Weights of a small segmentation model: activation silu.
Rows from block 5 of a small segmentation model, named by matrix and row number. Rows with one number belong to one channel. Each number is 128 + 24 x the weight over its row's rms, rounded and kept within 0 to 255. All counts start at 0. Numbers have three digits each.
After each channel's rows are labels from the 100 images, of 14848, where the channel reaches its highest value: "peak at" is the part of the image that holds the peak. Only what is clearly more common there than usual is listed. The data: aerial photos of the United States (SatlasPretrain).
# convs0: first 3x3 conv (model.decb.0.0.convs.0.weight, 128x256x3x3, each kernel summed), inputs 0-255
# convs1: second 3x3 conv (model.decb.0.0.convs.1.weight, 128x128x3x3, transposed, each kernel summed), outputs 0-127

convs0.61:143149099125112126120124138133142128128124125132130132161109133103050133136152146126102118088141108095099181089113184149095117130116111135132124119137169111110131105117161122110100123124119122121127102115108141104125128109084128111172148116110110133133131150110148143120139130123159098168134133113158173130125156142145144149136150109117143122132098157151156103138084103155071174123122149148134113138159143123152105133099140113098111137124129122127111157122083105167109162171153139146160092122161154131120109111129124103129134159106084204118123192080114118107106122127119080126103130137152147124162098152162135142135135142140136131130196160135082119086092143165078141110128109121120149137167163119182085119147101129078146146129137118137100080163154084143127149123145108
convs1.61:158105083097104106139125160115139090141140171137110127136122113123104132121132132135164094114179171139140119112127121173128109099135141155101110162131113131152077132144082079127137158131117083128130129147132116122139123135114095141113108087133146118161094190139141144082137140147114170137144149122144108150122165110123170158136102127173139136103166159131085158139143127135163123077154
peak at: bottom right

convs0.30:092130134136117161117108149156100108085144152150068115127058135094169101109100108181120155155112127158089122124160164096111153126108077085150121105162158119118130125092116108128160133157102136100163108125136145126122122162140124128089167101140131141148147092088115112096139141157104116120169139109152183140132154119089158139145124099126106132126103135143129104116143120096112122145103095092155176121188105087156125129063131140113144129135153160168119114163109126114094162173134133137115124099121111084152134146164119139116136121121155108119111078130105129131119144109102164075130152122141150102136152128116130119123155129136108097126165106131121135118092129125136135135079139143137100149103075112136110148140138125090158134103139125101093130143155091167125099124103130
convs1.30:172106121152145119109091160120138124101118100085158135096127096106133166123112163105145074160098143163120119150162114134096124108143121132119128167137128158105127076115116113128113119137151123108121145129114096143126149117130106136184104168127095145133120163116142119113158132114074084161179140139082169167171112163110139109150145147108115109113164127123109140129138112161126116153087
peak at: centre

convs0.44:151136170123135131119141138127141135135138173151133130144114104121132124125170167161112127101114142125156121095136137140119111125108108107126123159100171116168109148166127105126108112138121135138109104125129125118140158090141123145126088080100127123098130118128136114153167143144133118132139123091102091096193132162130113134138127099142135111155164138164123122140094099146126120133156174130095104143111118097110148121097134176127165090119118156178094062152113070132130080116127106151175117110111113088113135108164144154136125102107116115106117124133128118072059102142103119130104171128132117078173118102107130150128114147147135113187143165120119181128150122123148113135039122116171080141121130107108155133161136124163118159142120099106093124129097120120104152137130150
convs1.44:160092128093125152135126185130127087112083110142110114157158121123140124124076162129113108147145170146125126118172159132113133124170164113120156170147137149117127126153145083122117111142100139109140117137107090127159109102117140143116114161119135124100113120111115126106106118129129133135131135163135206142128113084121122186135064169120114140126130087083105164143136127158142111091120
peak at: top centre

convs0.21:150090097127115181112112135131103136137093169129143119109147167102139088109174126144142111090107135093122116102157115132132139139133105144114117121136164149189165115203134138139122143141118121122123111135118131114106131157142136135135142092124130123117118137107126132110089127131124108117103170133099145123077147131147122159100118099161139134115103123127102120143058133099111126109137114104135151134108104129130142113133133099090168103143101135109126083125106112103140128143115154068130121149106151132082141075104119124172112137120088156077086133082111137112128172123122105180121136155154111122120110095147110145110142166162110161133102124132131153127086137119109094138156161109165154150141091149155140123150121136053134089170138129125123086157201098134105145142111133
convs1.21:117138126138128108097109127150134149162130166143119137098113146140149082115136096123125146156079108136110114157066118120141085093149172149116097089135111166157132134159149123109163118099136127075121132119158117115119189115117138152119135119194163121116101137117156107159114119137083127104145140108075119124118106135094143104137135175121115082109098126146183119108122117118121128147125
peak at: middle left

convs0.66:147116125119102123148103101122128140090123121109118108123081155090118119121159129119097111083102135126096121095123126105093114146122105128137094140141119079155159104133078131112118130111107121109079089099120110137093108161157133090156098093104139133119155175100140132155102103142141102080136152107133122146097177119146130123108128120108127089143086111115133135153062127111104105120084123119133170065118167118152163128094127114135132093155093125111123100108101100137184075130093142135136100120165125109108119125108099099092153151126127138111153145102150160146131133153152177169127122144107151131110132115112109122136184141156115116167139158127162190168085135141127127138095114141120139116162103121121091128153159106160120147133135127169095122156119107148160148158125142
convs1.66:112192138153143128128134150145127160121131156108140143175120153106170171145113137110119131151134130180145145140104087160138126091135142096115148112124111143150089080131124106133101094120119142112085147123112154093120127127168099119098147173127121150130107105176137125178112130124123112118150142111186107126103100099128110092169159107106150127153092133133144132178150133168116136128163
peak at: top right

convs0.48:089120126157099121150136146160131155136105135153134143135110110100181151124136134130130136146135134119122134107150139121151104126128109133172134109136124121130133132143144137151088135135095141140102114122130174165135122146164143131125147084119113153150134154130148158157127126168147128170113160151122140113136135143114123115122122113134120179149133172146141142135080124143159150150126153088128132132178138069112143176188141103154150097135113134137147140151080145110156152095157122127144096108131099103113123090124108099151100124161097182144047151113110099132127146124137114097133088122115140123118121150115133110109083120136075157066156136163077114105093091136070139130167152091122101111107107089109115146143132144082136123111152159138147071097149135088115096116094103
convs1.48:111139140157136107145083120134131155140129137107109101080102143151130111125143137124120081085104131104122123120165136119136153101104089118122147157148098144123114133097163145124139155179131137171105114126151156103117171170164130128120117098154120118151145124166121122076167089141153109091144126166123122157138106106155098101092155115163114100096126127087116087107109080106096105112108
peak at: bottom left

convs0.0:116138090130147096107108118105069136116108109125085143140113085107125126116167115097109128152084092058125142105094138133131140138127100125123152145142137129117144108136133067121115128152155135113125129117121113158106128114168132120163091109092086138155121133137133146085156139140099149104111139106116149130090094166107110085117108119134119147116127136079105134115126137090119119163110120107135129120081106128136157144115139126157135132083110101140135114094115138081148143141088115064124146097145158128093111132130129117153116136111151128108094114168143153149199120052116147102077131150104137116099134144154146178159113127138106147099136145134124103146135127134130093180160130143106098108166105109201143164121137112173136121153150160154108147097101112114125113126108137
convs1.0:125164132142117149147163114146120152128170111135104162152150167104120120137098129131140136116114102134137125091112155068079158113122110132125105101133128116116078180116165174128135128115167121121061102087138146112147153094093134147137139122135156110090128121147121159189152099094147112122109131135111130134156131121126109118116191124121118097139144116118163112132138179143097135157150
peak at: middle right

convs0.94:144183124127190132133137161136149122132125139169094108141126135121109113131081135098099103129103085121115145107096113149114158142137127146110141150124131110104099115148071197141132105098142150140131130137160121124141141106105095087124119114129133164113139099133096119131113126186097114172081123134095156115150123109105145174119119128136082129158103116115166132103137135131130127131098096122173134122143170107126131097114128108143157147162121142112128149103148111159128101154108154164102137091118123145108141123146106132120108148134104157153175155119130142176093107123097110141120142138127107182144083121078178149097138128132165134104138129182141145087145125119132130106089122123050099083097147170127125109140115132156142075149117113159126137150167122114119143159099104
convs1.94:168153183160152101166100150117175130128121150110139126112085135137101131116135128155143171135108090137153102128118168117109132091163129140102147121198116123172139148077157131131120126138138134122118122116115149104098132099134149124118147117153128083103084126141141121148119111133162109118134129112073115113118119155112063139111106104141160114136153128122122161107108170119155100169092
peak at: middle left

convs0.95:125122061119131158119111104124133127122143145113109133147127111176137130162137131165155135131125144125138180038111146163127164137161124152124140132127084139135147146112156160158109143110122147129127084161129140126114173117153105164149162089140125128141105122135132160122145145100128153145110120126108160139096115139140131139147146137142151135097154163105151100128058091141158166129109096134141155145141174126164117139146149085113139123105119168120111125182110145134140123104195154170135105133131148138125127115160107116138122118141093143137124109080117109071157124113147113137143090106119111140120119190145121135134147125138090103124161134135129135135098142148081140056108122152118133100125095100120088095128126136057137122131149134089100117120137101119074157107115145
convs1.95:134097121146149149222129116176146138121168130129089090148103110139087121152138164137140139147153115139142157095129091079163107132152148126101117152133119127102120085105152114131106124159145109161134086115111107125141107158109147142142154147158155114121100135085142114131121163155132124113163151139169130136138127105128125156132130089072097126129141104116147142101142121138158164132174
peak at: bottom right; bottom centre

convs0.97:152110106130126128115132128131125116136129139116141137169147113138135133136149132123184124126132140130121128097130117160145143116110140151135112123107130093103150135114125103121139149136136085117137134141135128151125146123125125115143137075129117136133104148104134109133119124146159087139103137135130096133137129156122120119137145107102098142145102138130131121139124114154167140139132153098091106074100141125129148117102103125098131113141087122147095078098188097119123059135080121104141176154112069120138172098152124124128115078121086122109143145151153103096132113161139096128127100153168170106079154129142167139115069077107113176089096141169121121106086120116145117225077115096146180152127092139108158109145126111125147115127066087104151142131107159127107094145114147
convs1.97:158139166142128115106137130126130082139090146145125173132095136154106110123151128144136132084126104113116112105128063110135138132126072112075105121146102071134120146104128122095104127143133115113116140161097134146157117093108127170145160125126116129115107118105118138111126117181193130159066144121156175092096126158144169088127110143150139164121127117153103133112120139121125104130106
peak at: centre

convs0.11:121149112125145165160126083175143181117086102117113130131150126113087106103092134127155133152133144165114125141140084099155114116134134142146087172139155119151130125097090084122121130134130117134128157083133116106123091130126148128091130127125122172096139152120160129149144124102126100124111154114135134125109104140100132089139117118130144117159134171109168163116111133126132141126134098165155160123129080104147131117078139136117138129127129100097142122085134156183173114106156122126105133082141123141114134112127145076110074164125124118088128098114071119131174139107123158161087143127112136153147125120119146147088155088141103152111136132177111058114110117117120102124152126144110096134126130143169079082114112123145134119133144133155181064107130125093149152151120177
convs1.11:143118144062141086170136129131067125120159150156146110113093095137133157140114150114117137114128124138143153096125092115118153170146161103130143130161104127121115141111105104109107116142147161106120107149108126120138111095100171097098126130170149146120132101130114162151103122154137143101095142169126109114114147103156159164145165076107122140115133113153171076097142154120123109088094
peak at: bottom centre

convs0.119:125148112161110128165157133136172105156136106093119111158186130131131129110111124134103081166120096124117053110135108137055145098150131107120118084151151138141121175109133129138106113117088111129147143128125158133150112151146090134103105130142120102127119126091129179102110167143151140131149095160110161137135088133142125148103117120131129169126154097125156118110116134112137074139144090113120140143134123120136150118122164100086151110130153116076067133143084099120106128141131149099118124109149162117163144165136164130171113128127111141131132132105122132131153137088139135134146098130141147135134147077155147159136139123149120178102155099083152128134148157121105080103179148141153150169105152147097121097126095116108119140151093147185107131116092076120118136152095132
convs1.119:131094097127147090128178127141117111164141112159104107146168109142120102123085120118139091120118193117132131135125115149155093164139143128125139146121120155123132105089121095116146112155110134127148175155130203143179097130138137142132108124155076094143105140139141127111115107102131143133130151120169071127121095114107142127124151138145100127126088159124154087106146136128127131059127
peak at: bottom right

convs0.27:103109110114115073126118117130139128112133166099125115112119120126147100126124153144137137147118113161126119096138117110102118132155141161132104146111141131137156137166109145133119118111147140108107127110099191146147136115158122118119121129144118109118112151149155097120140149100083110128140125146119124109174204184134145193144131126093146141076082078087098111124100109128073127138149100138130131135141078140117109185100118125178106125113115159116157116124106147108114136115144125120155132167121137123095160114110152113104143106108145126079120116085129101089206161100144114126095114167140134129144116135138112121118168141134118080150139085132144146148110082130131126185104136168147152173112089116121119129122129133115141148117121150129096116100201167116119166125096138
convs1.27:099065116130121106117094166131096125098144153150105124121147121088109096105111129113115134161116174175124129106151168157095164134143139121168114151126165121133135161147090120116106131112127112111134092115092121092124122138178101160151133098137124159123122127128157148105128173140126110124128129136129106089143147157095146166144115166096121134158110132133124180162099116137133148054141
peak at: top left

convs0.5:105102146124119143106137152143124105143114120081099091139111160109131133133128136138170122105095121108121164121128146113158114134120144118091163134133170115149138142126096134102120081135130122145090152117087163125156117146164139114151113099097101127108146131114150111117122164118093132163111140117166139146126121085138115139138160114109093100124101083125141107101089119118130112093170147132146148151091134113142133099190171168132153101175128133178148145130118121132106170133153128136110097137140125162157119092080131086169146118118126108093138130143094153086141172105164061068100119196100092089135115099117118088136154111134116094095107087101127105118128131139119114142129120135106099146159104151145120157152116112134169158116149089128109124134118108128117175146104105
convs1.5:153138168140126123154147142129111147114086109104112129188155109124129114148117153122124107109153146137109096142106123117115169110155100130153201139133127162099141104141120118103105104154105119135160174148096124156105103144118135150133096152140163132100129140132126141127076166125141183144123158092166176150097147096137093164141101157120089091131129148131088127141135105131121149167117
peak at: top left; middle left

convs0.22:085171126155124156129129131131150073102156129129101086142121133100129116120083148150172110112093108133129121117164111131089113144110095127142135110133139123122093133141153122134143130102133101103116123154106171131106111108143121115134112154088193135103124134180139137158126137190124135117146134118112129155209162113134148114070149097073119113143136098142131138118142103145122140169061122138100162153151121108128132130125117127085091103117158111132141115127109121164126074135174150120108107120128185149104128133122116138113107138143177090072108165121143112137152100084127086157135158107143147140119110153139132092160132124149106083121130153094158108157147158118072139120091130141153121117116110131108133136123116125128124121141105109133129133124165052096143119128142120
convs1.22:104177138159168078142161096133129156146157145093144086130163133075135126127171130116147120100122146127101173117111135096146120119152156123138090128135123139114129110137166124149081105168145125097108134113149121152103154116116131130116104133187105127160135140086136103112108147164126182118145115134148127122080163118122160172160149109153102117110135102154113123094148126139153089106125
peak at: middle right

convs0.43:111126102122106102107118087146174159095132111164146148120102107105089143130113140144196134175095144122149111101125134170149105106119150151114105096116090170132123142084153139163132164103122137150140136159087119134113109145134168144091153113165105173127100112074141158109123140134153129116117122124149126128135154120127101100142122175117123142145128086114188151157100152113127145134113132127100104119137119131122109091132103119140144104143114101129153110106128136129094140151070102145139143154120151135102142127146128128107151124116134092079146126116164081157161162111138106125166133141145154091142133126136119099139118119164158183143097193150118123119117112124152098104212107121116141104097145111169117151107120136153125107103128172100091130121089182128153122128114143
convs1.43:138137097093114138121138117106097129118070115147126131080158142130128164149189078119144127149106165193140111147142151174129114125133120145119132110106167107131133117161117134133155147097153111116097103144095150141103094118116104113143118116126131127124137112141165155128159123148138105125108148124121170113137140135095155093144162100147088115104146093137122133097152077109153123062091
peak at: bottom centre