{
  "image_size": 48,
  "pixel_unshuffle": 2,
  "beta2": 0.99,
  "beta1": 0.95,
  "one_sided": false,
  "final_lr_fraction": 0,
  "adamw_weight_decay_other_params": 0
}
Rows from block 2, named by matrix and row number. Rows with one number belong to one channel. Each number is 200 + 20 x the weight over its row's rms, rounded and kept within 0 to 999. All counts start at 0. After the name is the row's rms in percent of the matrix's.
# convs0: first 3x3 conv (model.enc.2.0.convs.0.weight, 128x128x3x3), inputs 36-41, a 3x3 kernel for each
# convs1: second 3x3 conv (model.enc.2.0.convs.1.weight, 128x128x3x3, transposed), outputs 36-41, a 3x3 kernel for each
convs0.57,109,194,206,173,221,198,214,164,156,214,196,193,194,207,191,181,186,195,217,227,219,217,191,211,220,204,187,211,214,180,185,211,205,242,183,215,169,225,194,193,200,184,178,157,164,203,194,245,218,231,219,210,200,200,198
convs1.57,114,191,188,222,203,209,172,196,195,201,215,222,193,198,146,150,213,216,204,201,189,176,253,237,178,216,198,206,217,206,194,190,183,204,207,204,194,206,203,212,199,191,213,151,206,205,179,189,213,211,208,217,196,172,192
convs0.58,082,211,148,164,151,214,190,199,230,161,189,191,184,199,225,245,190,183,208,187,234,210,191,189,201,146,213,190,203,191,205,235,178,178,201,230,208,187,217,218,208,190,183,157,176,208,195,205,191,165,215,224,199,195,238
convs1.58,096,174,199,202,189,178,183,239,199,135,219,201,221,211,185,218,209,239,200,189,215,217,252,234,210,199,190,181,201,191,214,208,204,206,209,200,243,252,197,214,187,199,183,197,204,201,180,189,214,192,194,228,198,215,201
convs0.59,110,171,236,222,193,189,202,225,217,215,209,204,179,165,216,201,206,196,225,191,234,200,200,206,184,180,193,198,212,165,215,211,216,179,214,253,153,172,173,194,197,145,209,168,205,205,181,234,185,179,206,212,220,169,191
convs1.59,112,211,146,227,237,215,147,209,215,206,204,198,181,229,219,205,221,196,205,170,198,228,228,166,206,194,206,159,230,237,213,205,185,178,202,229,225,220,216,222,203,194,203,212,224,207,200,237,185,167,213,233,202,191,201
convs0.60,083,217,233,199,224,207,212,179,182,231,174,206,195,215,177,238,216,231,205,182,193,199,209,221,173,209,206,215,203,203,196,187,206,231,219,191,188,170,206,191,168,209,194,205,201,170,189,184,206,192,176,236,201,225,187
convs1.60,095,189,212,216,182,186,200,194,215,196,170,179,212,208,178,182,222,225,186,191,215,238,172,212,210,186,197,196,175,176,189,199,249,208,186,234,238,214,144,167,200,187,229,228,220,221,190,156,180,208,184,187,171,223,184
convs0.61,076,198,193,213,178,206,197,206,155,227,215,197,191,182,200,197,230,202,178,208,207,249,229,231,202,196,232,203,232,198,215,206,235,229,179,169,212,196,231,182,245,187,201,200,187,180,199,202,202,183,166,188,214,215,170
convs1.61,091,212,190,192,191,227,233,204,172,232,217,194,196,197,183,159,167,159,223,177,170,187,260,205,191,242,260,195,187,183,192,176,190,193,208,226,191,219,197,228,203,209,177,219,184,212,211,180,181,189,189,209,185,211,155
convs0.62,086,208,241,180,184,200,177,178,180,182,197,206,186,191,205,180,199,160,204,186,195,219,218,189,221,187,191,197,217,213,212,202,217,215,193,195,179,194,210,190,184,201,193,221,227,193,221,173,234,187,179,204,212,161,202
convs1.62,096,178,196,189,224,193,216,217,172,200,197,217,201,228,217,214,206,203,170,175,210,235,215,224,192,179,203,217,206,176,181,218,186,199,208,202,194,203,207,193,193,193,250,189,201,169,208,169,197,222,177,197,221,207,201
convs0.63,118,205,199,203,175,204,204,159,184,201,245,166,215,170,264,213,223,158,227,175,198,212,192,183,150,177,205,202,156,227,207,223,204,207,183,199,200,264,191,198,186,202,189,187,200,213,181,201,236,204,216,217,230,160,178
convs1.63,115,229,179,227,196,185,195,202,233,157,208,238,207,222,175,216,218,184,161,182,164,196,207,243,151,199,219,189,228,225,209,215,207,195,194,214,229,214,186,228,197,200,218,211,182,193,205,219,167,203,198,217,189,204,206
convs0.64,098,225,205,207,171,192,180,216,207,199,200,201,159,209,197,213,234,205,200,176,207,178,181,193,192,197,172,201,233,186,195,192,191,176,189,202,191,194,199,222,217,235,179,211,239,201,208,206,213,236,196,201,209,187,211
convs1.64,093,211,191,215,181,197,248,184,189,212,183,203,196,161,208,223,210,190,207,175,204,193,199,185,186,202,182,181,168,166,185,185,156,222,199,183,214,233,192,206,201,217,174,180,209,192,176,190,196,206,218,196,208,193,204
convs0.65,093,179,190,206,160,193,194,178,218,201,187,203,189,176,186,213,248,231,197,205,214,209,214,192,205,221,183,184,199,229,165,174,214,207,224,224,207,190,160,199,198,214,232,216,182,208,216,205,202,193,204,209,199,178,216
convs1.65,098,206,226,197,197,184,233,217,184,222,155,182,197,214,187,202,196,198,202,196,207,183,204,206,179,194,226,214,217,192,170,173,175,217,236,208,209,191,184,215,190,210,174,209,194,213,175,175,204,217,212,187,204,204,180
convs0.66,099,205,198,193,200,214,179,192,203,183,214,181,209,218,179,225,202,189,234,187,205,199,204,186,196,190,216,208,220,185,202,200,157,187,233,168,202,228,177,225,205,219,210,187,209,224,177,198,190,184,179,193,231,177,195
convs1.66,103,200,193,215,201,208,185,194,192,186,190,195,188,205,192,167,215,216,184,225,190,186,196,218,188,197,189,179,200,203,204,183,208,201,222,189,162,175,185,213,180,184,239,163,202,231,243,212,190,203,210,217,211,194,193
convs0.67,106,216,199,209,210,191,197,161,226,199,218,188,188,195,189,243,210,198,208,195,204,197,222,185,187,196,178,189,178,193,194,215,200,246,183,201,183,215,216,217,202,254,224,218,165,213,226,215,160,204,176,183,205,180,241
convs1.67,104,151,195,189,193,225,199,196,195,195,181,214,171,148,224,198,209,205,217,218,152,220,204,211,172,193,215,195,182,196,213,185,195,233,211,173,197,223,235,219,187,225,201,217,221,206,185,161,224,190,177,185,191,190,223
convs0.68,099,180,161,190,230,245,192,232,186,206,199,192,221,187,233,199,227,177,196,188,208,176,198,188,190,169,229,215,183,161,154,193,223,192,197,193,182,199,200,179,160,210,144,167,243,196,197,143,206,219,157,189,215,179,181
convs1.68,099,199,188,197,175,187,224,247,173,186,190,224,180,196,196,228,210,162,172,225,178,202,244,205,205,210,179,196,222,207,205,209,180,189,185,212,180,212,207,182,198,225,178,187,175,206,203,200,206,211,219,210,215,188,187
convs0.69,106,168,202,211,196,226,189,255,195,191,184,192,201,211,210,224,222,161,206,195,184,229,191,171,222,176,175,223,207,178,212,170,191,217,181,179,182,204,199,184,189,198,187,190,212,181,195,206,200,210,200,204,234,216,212
convs1.69,100,209,228,188,223,188,207,247,205,201,154,188,186,179,197,205,187,191,205,179,179,212,205,174,197,219,183,196,202,202,199,154,228,209,186,176,200,195,176,206,186,178,153,176,201,199,194,215,151,217,175,162,193,212,189
convs0.70,099,196,200,229,231,176,215,218,212,161,199,185,239,207,187,180,201,190,197,224,180,193,198,191,215,202,213,186,201,216,174,191,215,213,192,190,249,199,179,179,196,186,186,172,184,204,219,176,220,201,178,182,214,196,211
convs1.70,099,186,197,186,219,208,185,188,171,227,190,205,227,225,171,190,191,214,191,208,202,211,177,193,210,211,202,222,159,201,210,135,194,188,193,185,175,216,191,215,200,206,224,186,192,220,170,223,193,164,198,217,196,214,196
convs0.71,097,209,205,192,221,200,161,204,198,209,190,199,177,208,186,211,166,202,184,213,213,218,184,235,214,185,185,186,200,226,188,185,217,195,215,165,182,224,230,206,242,216,229,218,244,261,214,240,221,220,210,190,206,208,179
convs1.71,097,198,211,197,199,203,231,186,241,252,199,194,190,198,184,228,165,187,194,197,212,228,203,191,192,188,186,214,203,226,202,201,169,154,196,180,182,234,237,189,244,181,211,193,139,210,221,201,227,191,217,182,177,185,182
convs0.72,121,181,191,198,197,196,194,221,196,205,213,214,175,202,190,213,187,210,231,184,228,224,187,205,207,198,175,199,169,192,234,212,210,162,236,218,223,198,208,179,181,192,177,232,178,168,177,222,210,215,185,224,219,232,195
convs1.72,113,206,158,196,162,201,201,211,188,175,222,163,194,174,205,182,215,192,203,190,210,207,207,193,187,186,213,199,180,183,199,226,205,208,174,200,218,198,193,187,211,200,244,206,211,202,198,182,185,180,191,180,193,219,217
convs0.73,096,252,192,197,182,197,183,203,215,220,180,205,219,186,199,208,195,203,217,201,219,189,183,190,205,186,216,229,195,196,223,193,210,181,207,190,198,214,246,221,187,189,216,175,240,211,190,182,222,200,221,190,188,167,200
convs1.73,096,199,213,190,193,177,205,196,206,180,202,196,167,194,199,174,210,192,226,193,212,223,214,218,212,205,168,158,191,185,213,187,195,202,184,208,188,196,190,214,198,169,183,222,194,198,178,224,210,232,199,204,218,234,197
convs0.74,092,223,191,222,201,207,181,194,188,164,181,220,213,217,205,247,240,250,183,201,189,177,197,224,198,156,209,201,179,178,180,222,173,196,216,186,208,215,212,184,214,218,200,181,222,178,187,228,189,190,204,222,198,188,211
convs1.74,097,216,183,229,157,186,179,190,145,215,242,171,203,159,212,172,188,198,184,214,200,187,153,173,160,184,183,174,225,204,209,204,192,200,224,214,176,209,213,233,194,206,199,185,203,228,204,210,207,209,217,217,233,209,193
convs0.75,086,213,205,196,157,215,184,153,215,160,208,186,230,179,192,207,184,193,227,220,194,180,187,169,190,188,196,187,164,239,210,208,158,185,187,216,163,224,221,209,184,187,189,208,190,222,180,210,191,206,189,214,221,189,213
convs1.75,091,235,186,196,185,196,201,216,211,162,218,203,213,205,215,210,179,233,167,222,210,216,197,215,184,197,171,162,180,187,179,185,177,163,201,190,206,166,177,178,179,209,171,225,200,197,214,185,219,196,165,203,214,197,219
convs0.76,097,217,208,187,231,155,187,191,187,215,210,213,237,220,203,155,210,192,182,204,217,199,199,193,218,184,217,210,183,200,198,182,223,195,266,216,208,181,199,207,203,189,196,194,197,207,179,215,232,204,247,184,163,186,169
convs1.76,095,179,202,203,199,182,191,197,194,219,215,205,189,211,184,174,186,209,207,201,199,213,202,192,222,195,204,156,211,186,212,173,198,182,225,213,245,177,186,213,211,207,209,193,167,180,196,213,186,211,179,205,169,190,204
convs0.77,094,201,186,210,185,211,204,147,225,190,161,185,178,172,221,189,216,207,199,193,219,193,188,195,212,189,219,189,199,200,204,169,210,225,198,189,178,220,223,213,214,216,207,180,197,181,176,209,170,166,207,204,230,186,187
convs1.77,098,168,203,224,170,174,180,222,220,226,198,214,181,159,197,196,180,188,190,235,184,208,171,220,182,176,179,200,203,195,187,190,221,177,204,197,172,209,184,176,185,220,194,180,186,230,168,220,213,188,165,209,196,190,217
convs0.78,092,215,210,196,224,216,199,224,187,234,188,200,220,206,131,209,212,234,209,213,193,218,202,210,182,189,176,230,170,161,196,227,217,170,199,184,248,193,196,182,209,206,197,254,217,188,203,207,199,223,196,193,171,188,207
convs1.78,096,170,190,212,196,178,229,202,215,173,225,192,227,207,219,209,187,157,179,195,192,211,204,232,209,161,214,210,181,217,222,177,205,176,221,219,193,203,208,208,173,205,193,219,192,196,187,186,202,204,189,224,205,176,222
convs0.79,109,218,233,196,182,147,191,198,193,181,220,201,243,189,190,190,158,226,238,234,176,226,190,201,216,217,193,231,170,164,203,193,199,155,219,230,219,180,207,215,198,210,198,182,186,176,165,191,216,207,192,201,220,201,208
convs1.79,106,188,230,191,234,208,221,217,177,165,211,214,205,194,181,179,192,202,192,151,215,216,209,206,200,221,208,187,211,188,222,225,220,172,215,201,197,199,191,207,240,213,197,215,236,215,182,202,205,200,184,193,203,211,203
convs0.80,116,185,158,209,188,224,173,186,202,243,185,184,229,217,197,222,200,197,207,205,205,190,201,228,167,214,224,188,181,204,211,205,195,190,198,193,204,217,201,179,180,186,184,202,186,201,216,197,210,186,194,212,167,195,168
convs1.80,104,192,200,200,198,154,204,158,217,187,199,210,199,203,170,147,160,218,190,197,207,203,173,188,205,222,202,233,192,224,201,232,174,193,175,242,197,198,210,180,238,192,189,157,169,185,212,207,224,218,192,204,190,202,219
convs0.81,088,222,197,208,171,179,210,189,204,190,170,216,162,200,192,198,149,194,213,216,201,191,193,182,205,164,211,245,176,195,200,187,199,211,185,196,144,214,178,196,210,187,188,195,178,200,175,235,187,163,207,188,177,206,196
convs1.81,088,187,185,191,176,206,210,219,217,218,181,202,261,212,227,194,227,194,174,205,204,228,166,215,185,218,173,177,218,187,191,195,192,212,178,180,176,177,214,208,203,180,205,174,225,202,202,224,213,194,174,208,203,191,208
convs0.82,085,176,204,179,218,184,183,192,243,226,185,194,217,206,163,159,214,190,204,201,156,230,179,200,207,206,206,190,181,191,208,194,203,216,215,193,174,190,247,168,185,194,202,206,209,202,210,228,224,227,175,204,209,193,197
convs1.82,091,176,179,188,227,192,230,212,176,200,211,198,183,203,194,197,234,223,218,176,220,197,156,234,166,183,182,193,192,183,190,204,217,191,167,188,196,198,218,193,164,163,215,206,204,210,227,218,201,197,163,165,246,201,227
convs0.83,107,203,229,227,188,182,183,185,206,188,205,220,250,209,197,214,161,194,248,209,235,177,178,202,210,169,220,200,201,191,208,187,208,165,192,208,227,205,186,202,216,204,190,201,199,192,193,228,218,190,186,170,186,220,207
convs1.83,101,198,196,210,188,194,220,206,207,178,206,228,196,242,204,208,212,185,196,178,205,201,177,209,191,186,169,163,192,217,231,179,168,173,202,198,187,221,198,169,190,193,196,192,179,190,170,214,247,236,211,199,199,217,206
convs0.84,116,231,204,222,204,180,160,170,204,199,191,242,171,160,211,214,185,171,197,200,174,246,209,200,179,193,224,198,245,199,184,178,231,226,176,214,232,214,177,243,189,187,196,212,220,187,226,213,147,187,211,209,185,199,234
convs1.84,105,180,215,204,220,181,210,209,207,180,153,237,217,209,167,166,201,169,189,157,193,201,244,164,194,181,216,246,187,195,188,181,176,221,188,214,188,205,185,225,197,181,235,207,220,164,222,198,178,240,211,185,203,231,170
convs0.85,108,182,204,191,177,185,186,242,223,205,203,164,240,198,213,209,210,215,199,225,196,168,227,198,182,214,186,183,169,199,192,188,213,198,202,189,208,224,194,200,183,190,160,203,189,174,221,206,165,189,228,174,191,225,157
convs1.85,103,218,213,182,217,194,200,213,216,192,204,200,185,181,179,183,201,211,162,196,200,170,175,214,180,204,221,220,210,208,197,204,167,222,194,211,215,208,208,228,187,217,262,174,203,208,207,211,202,173,211,185,191,227,195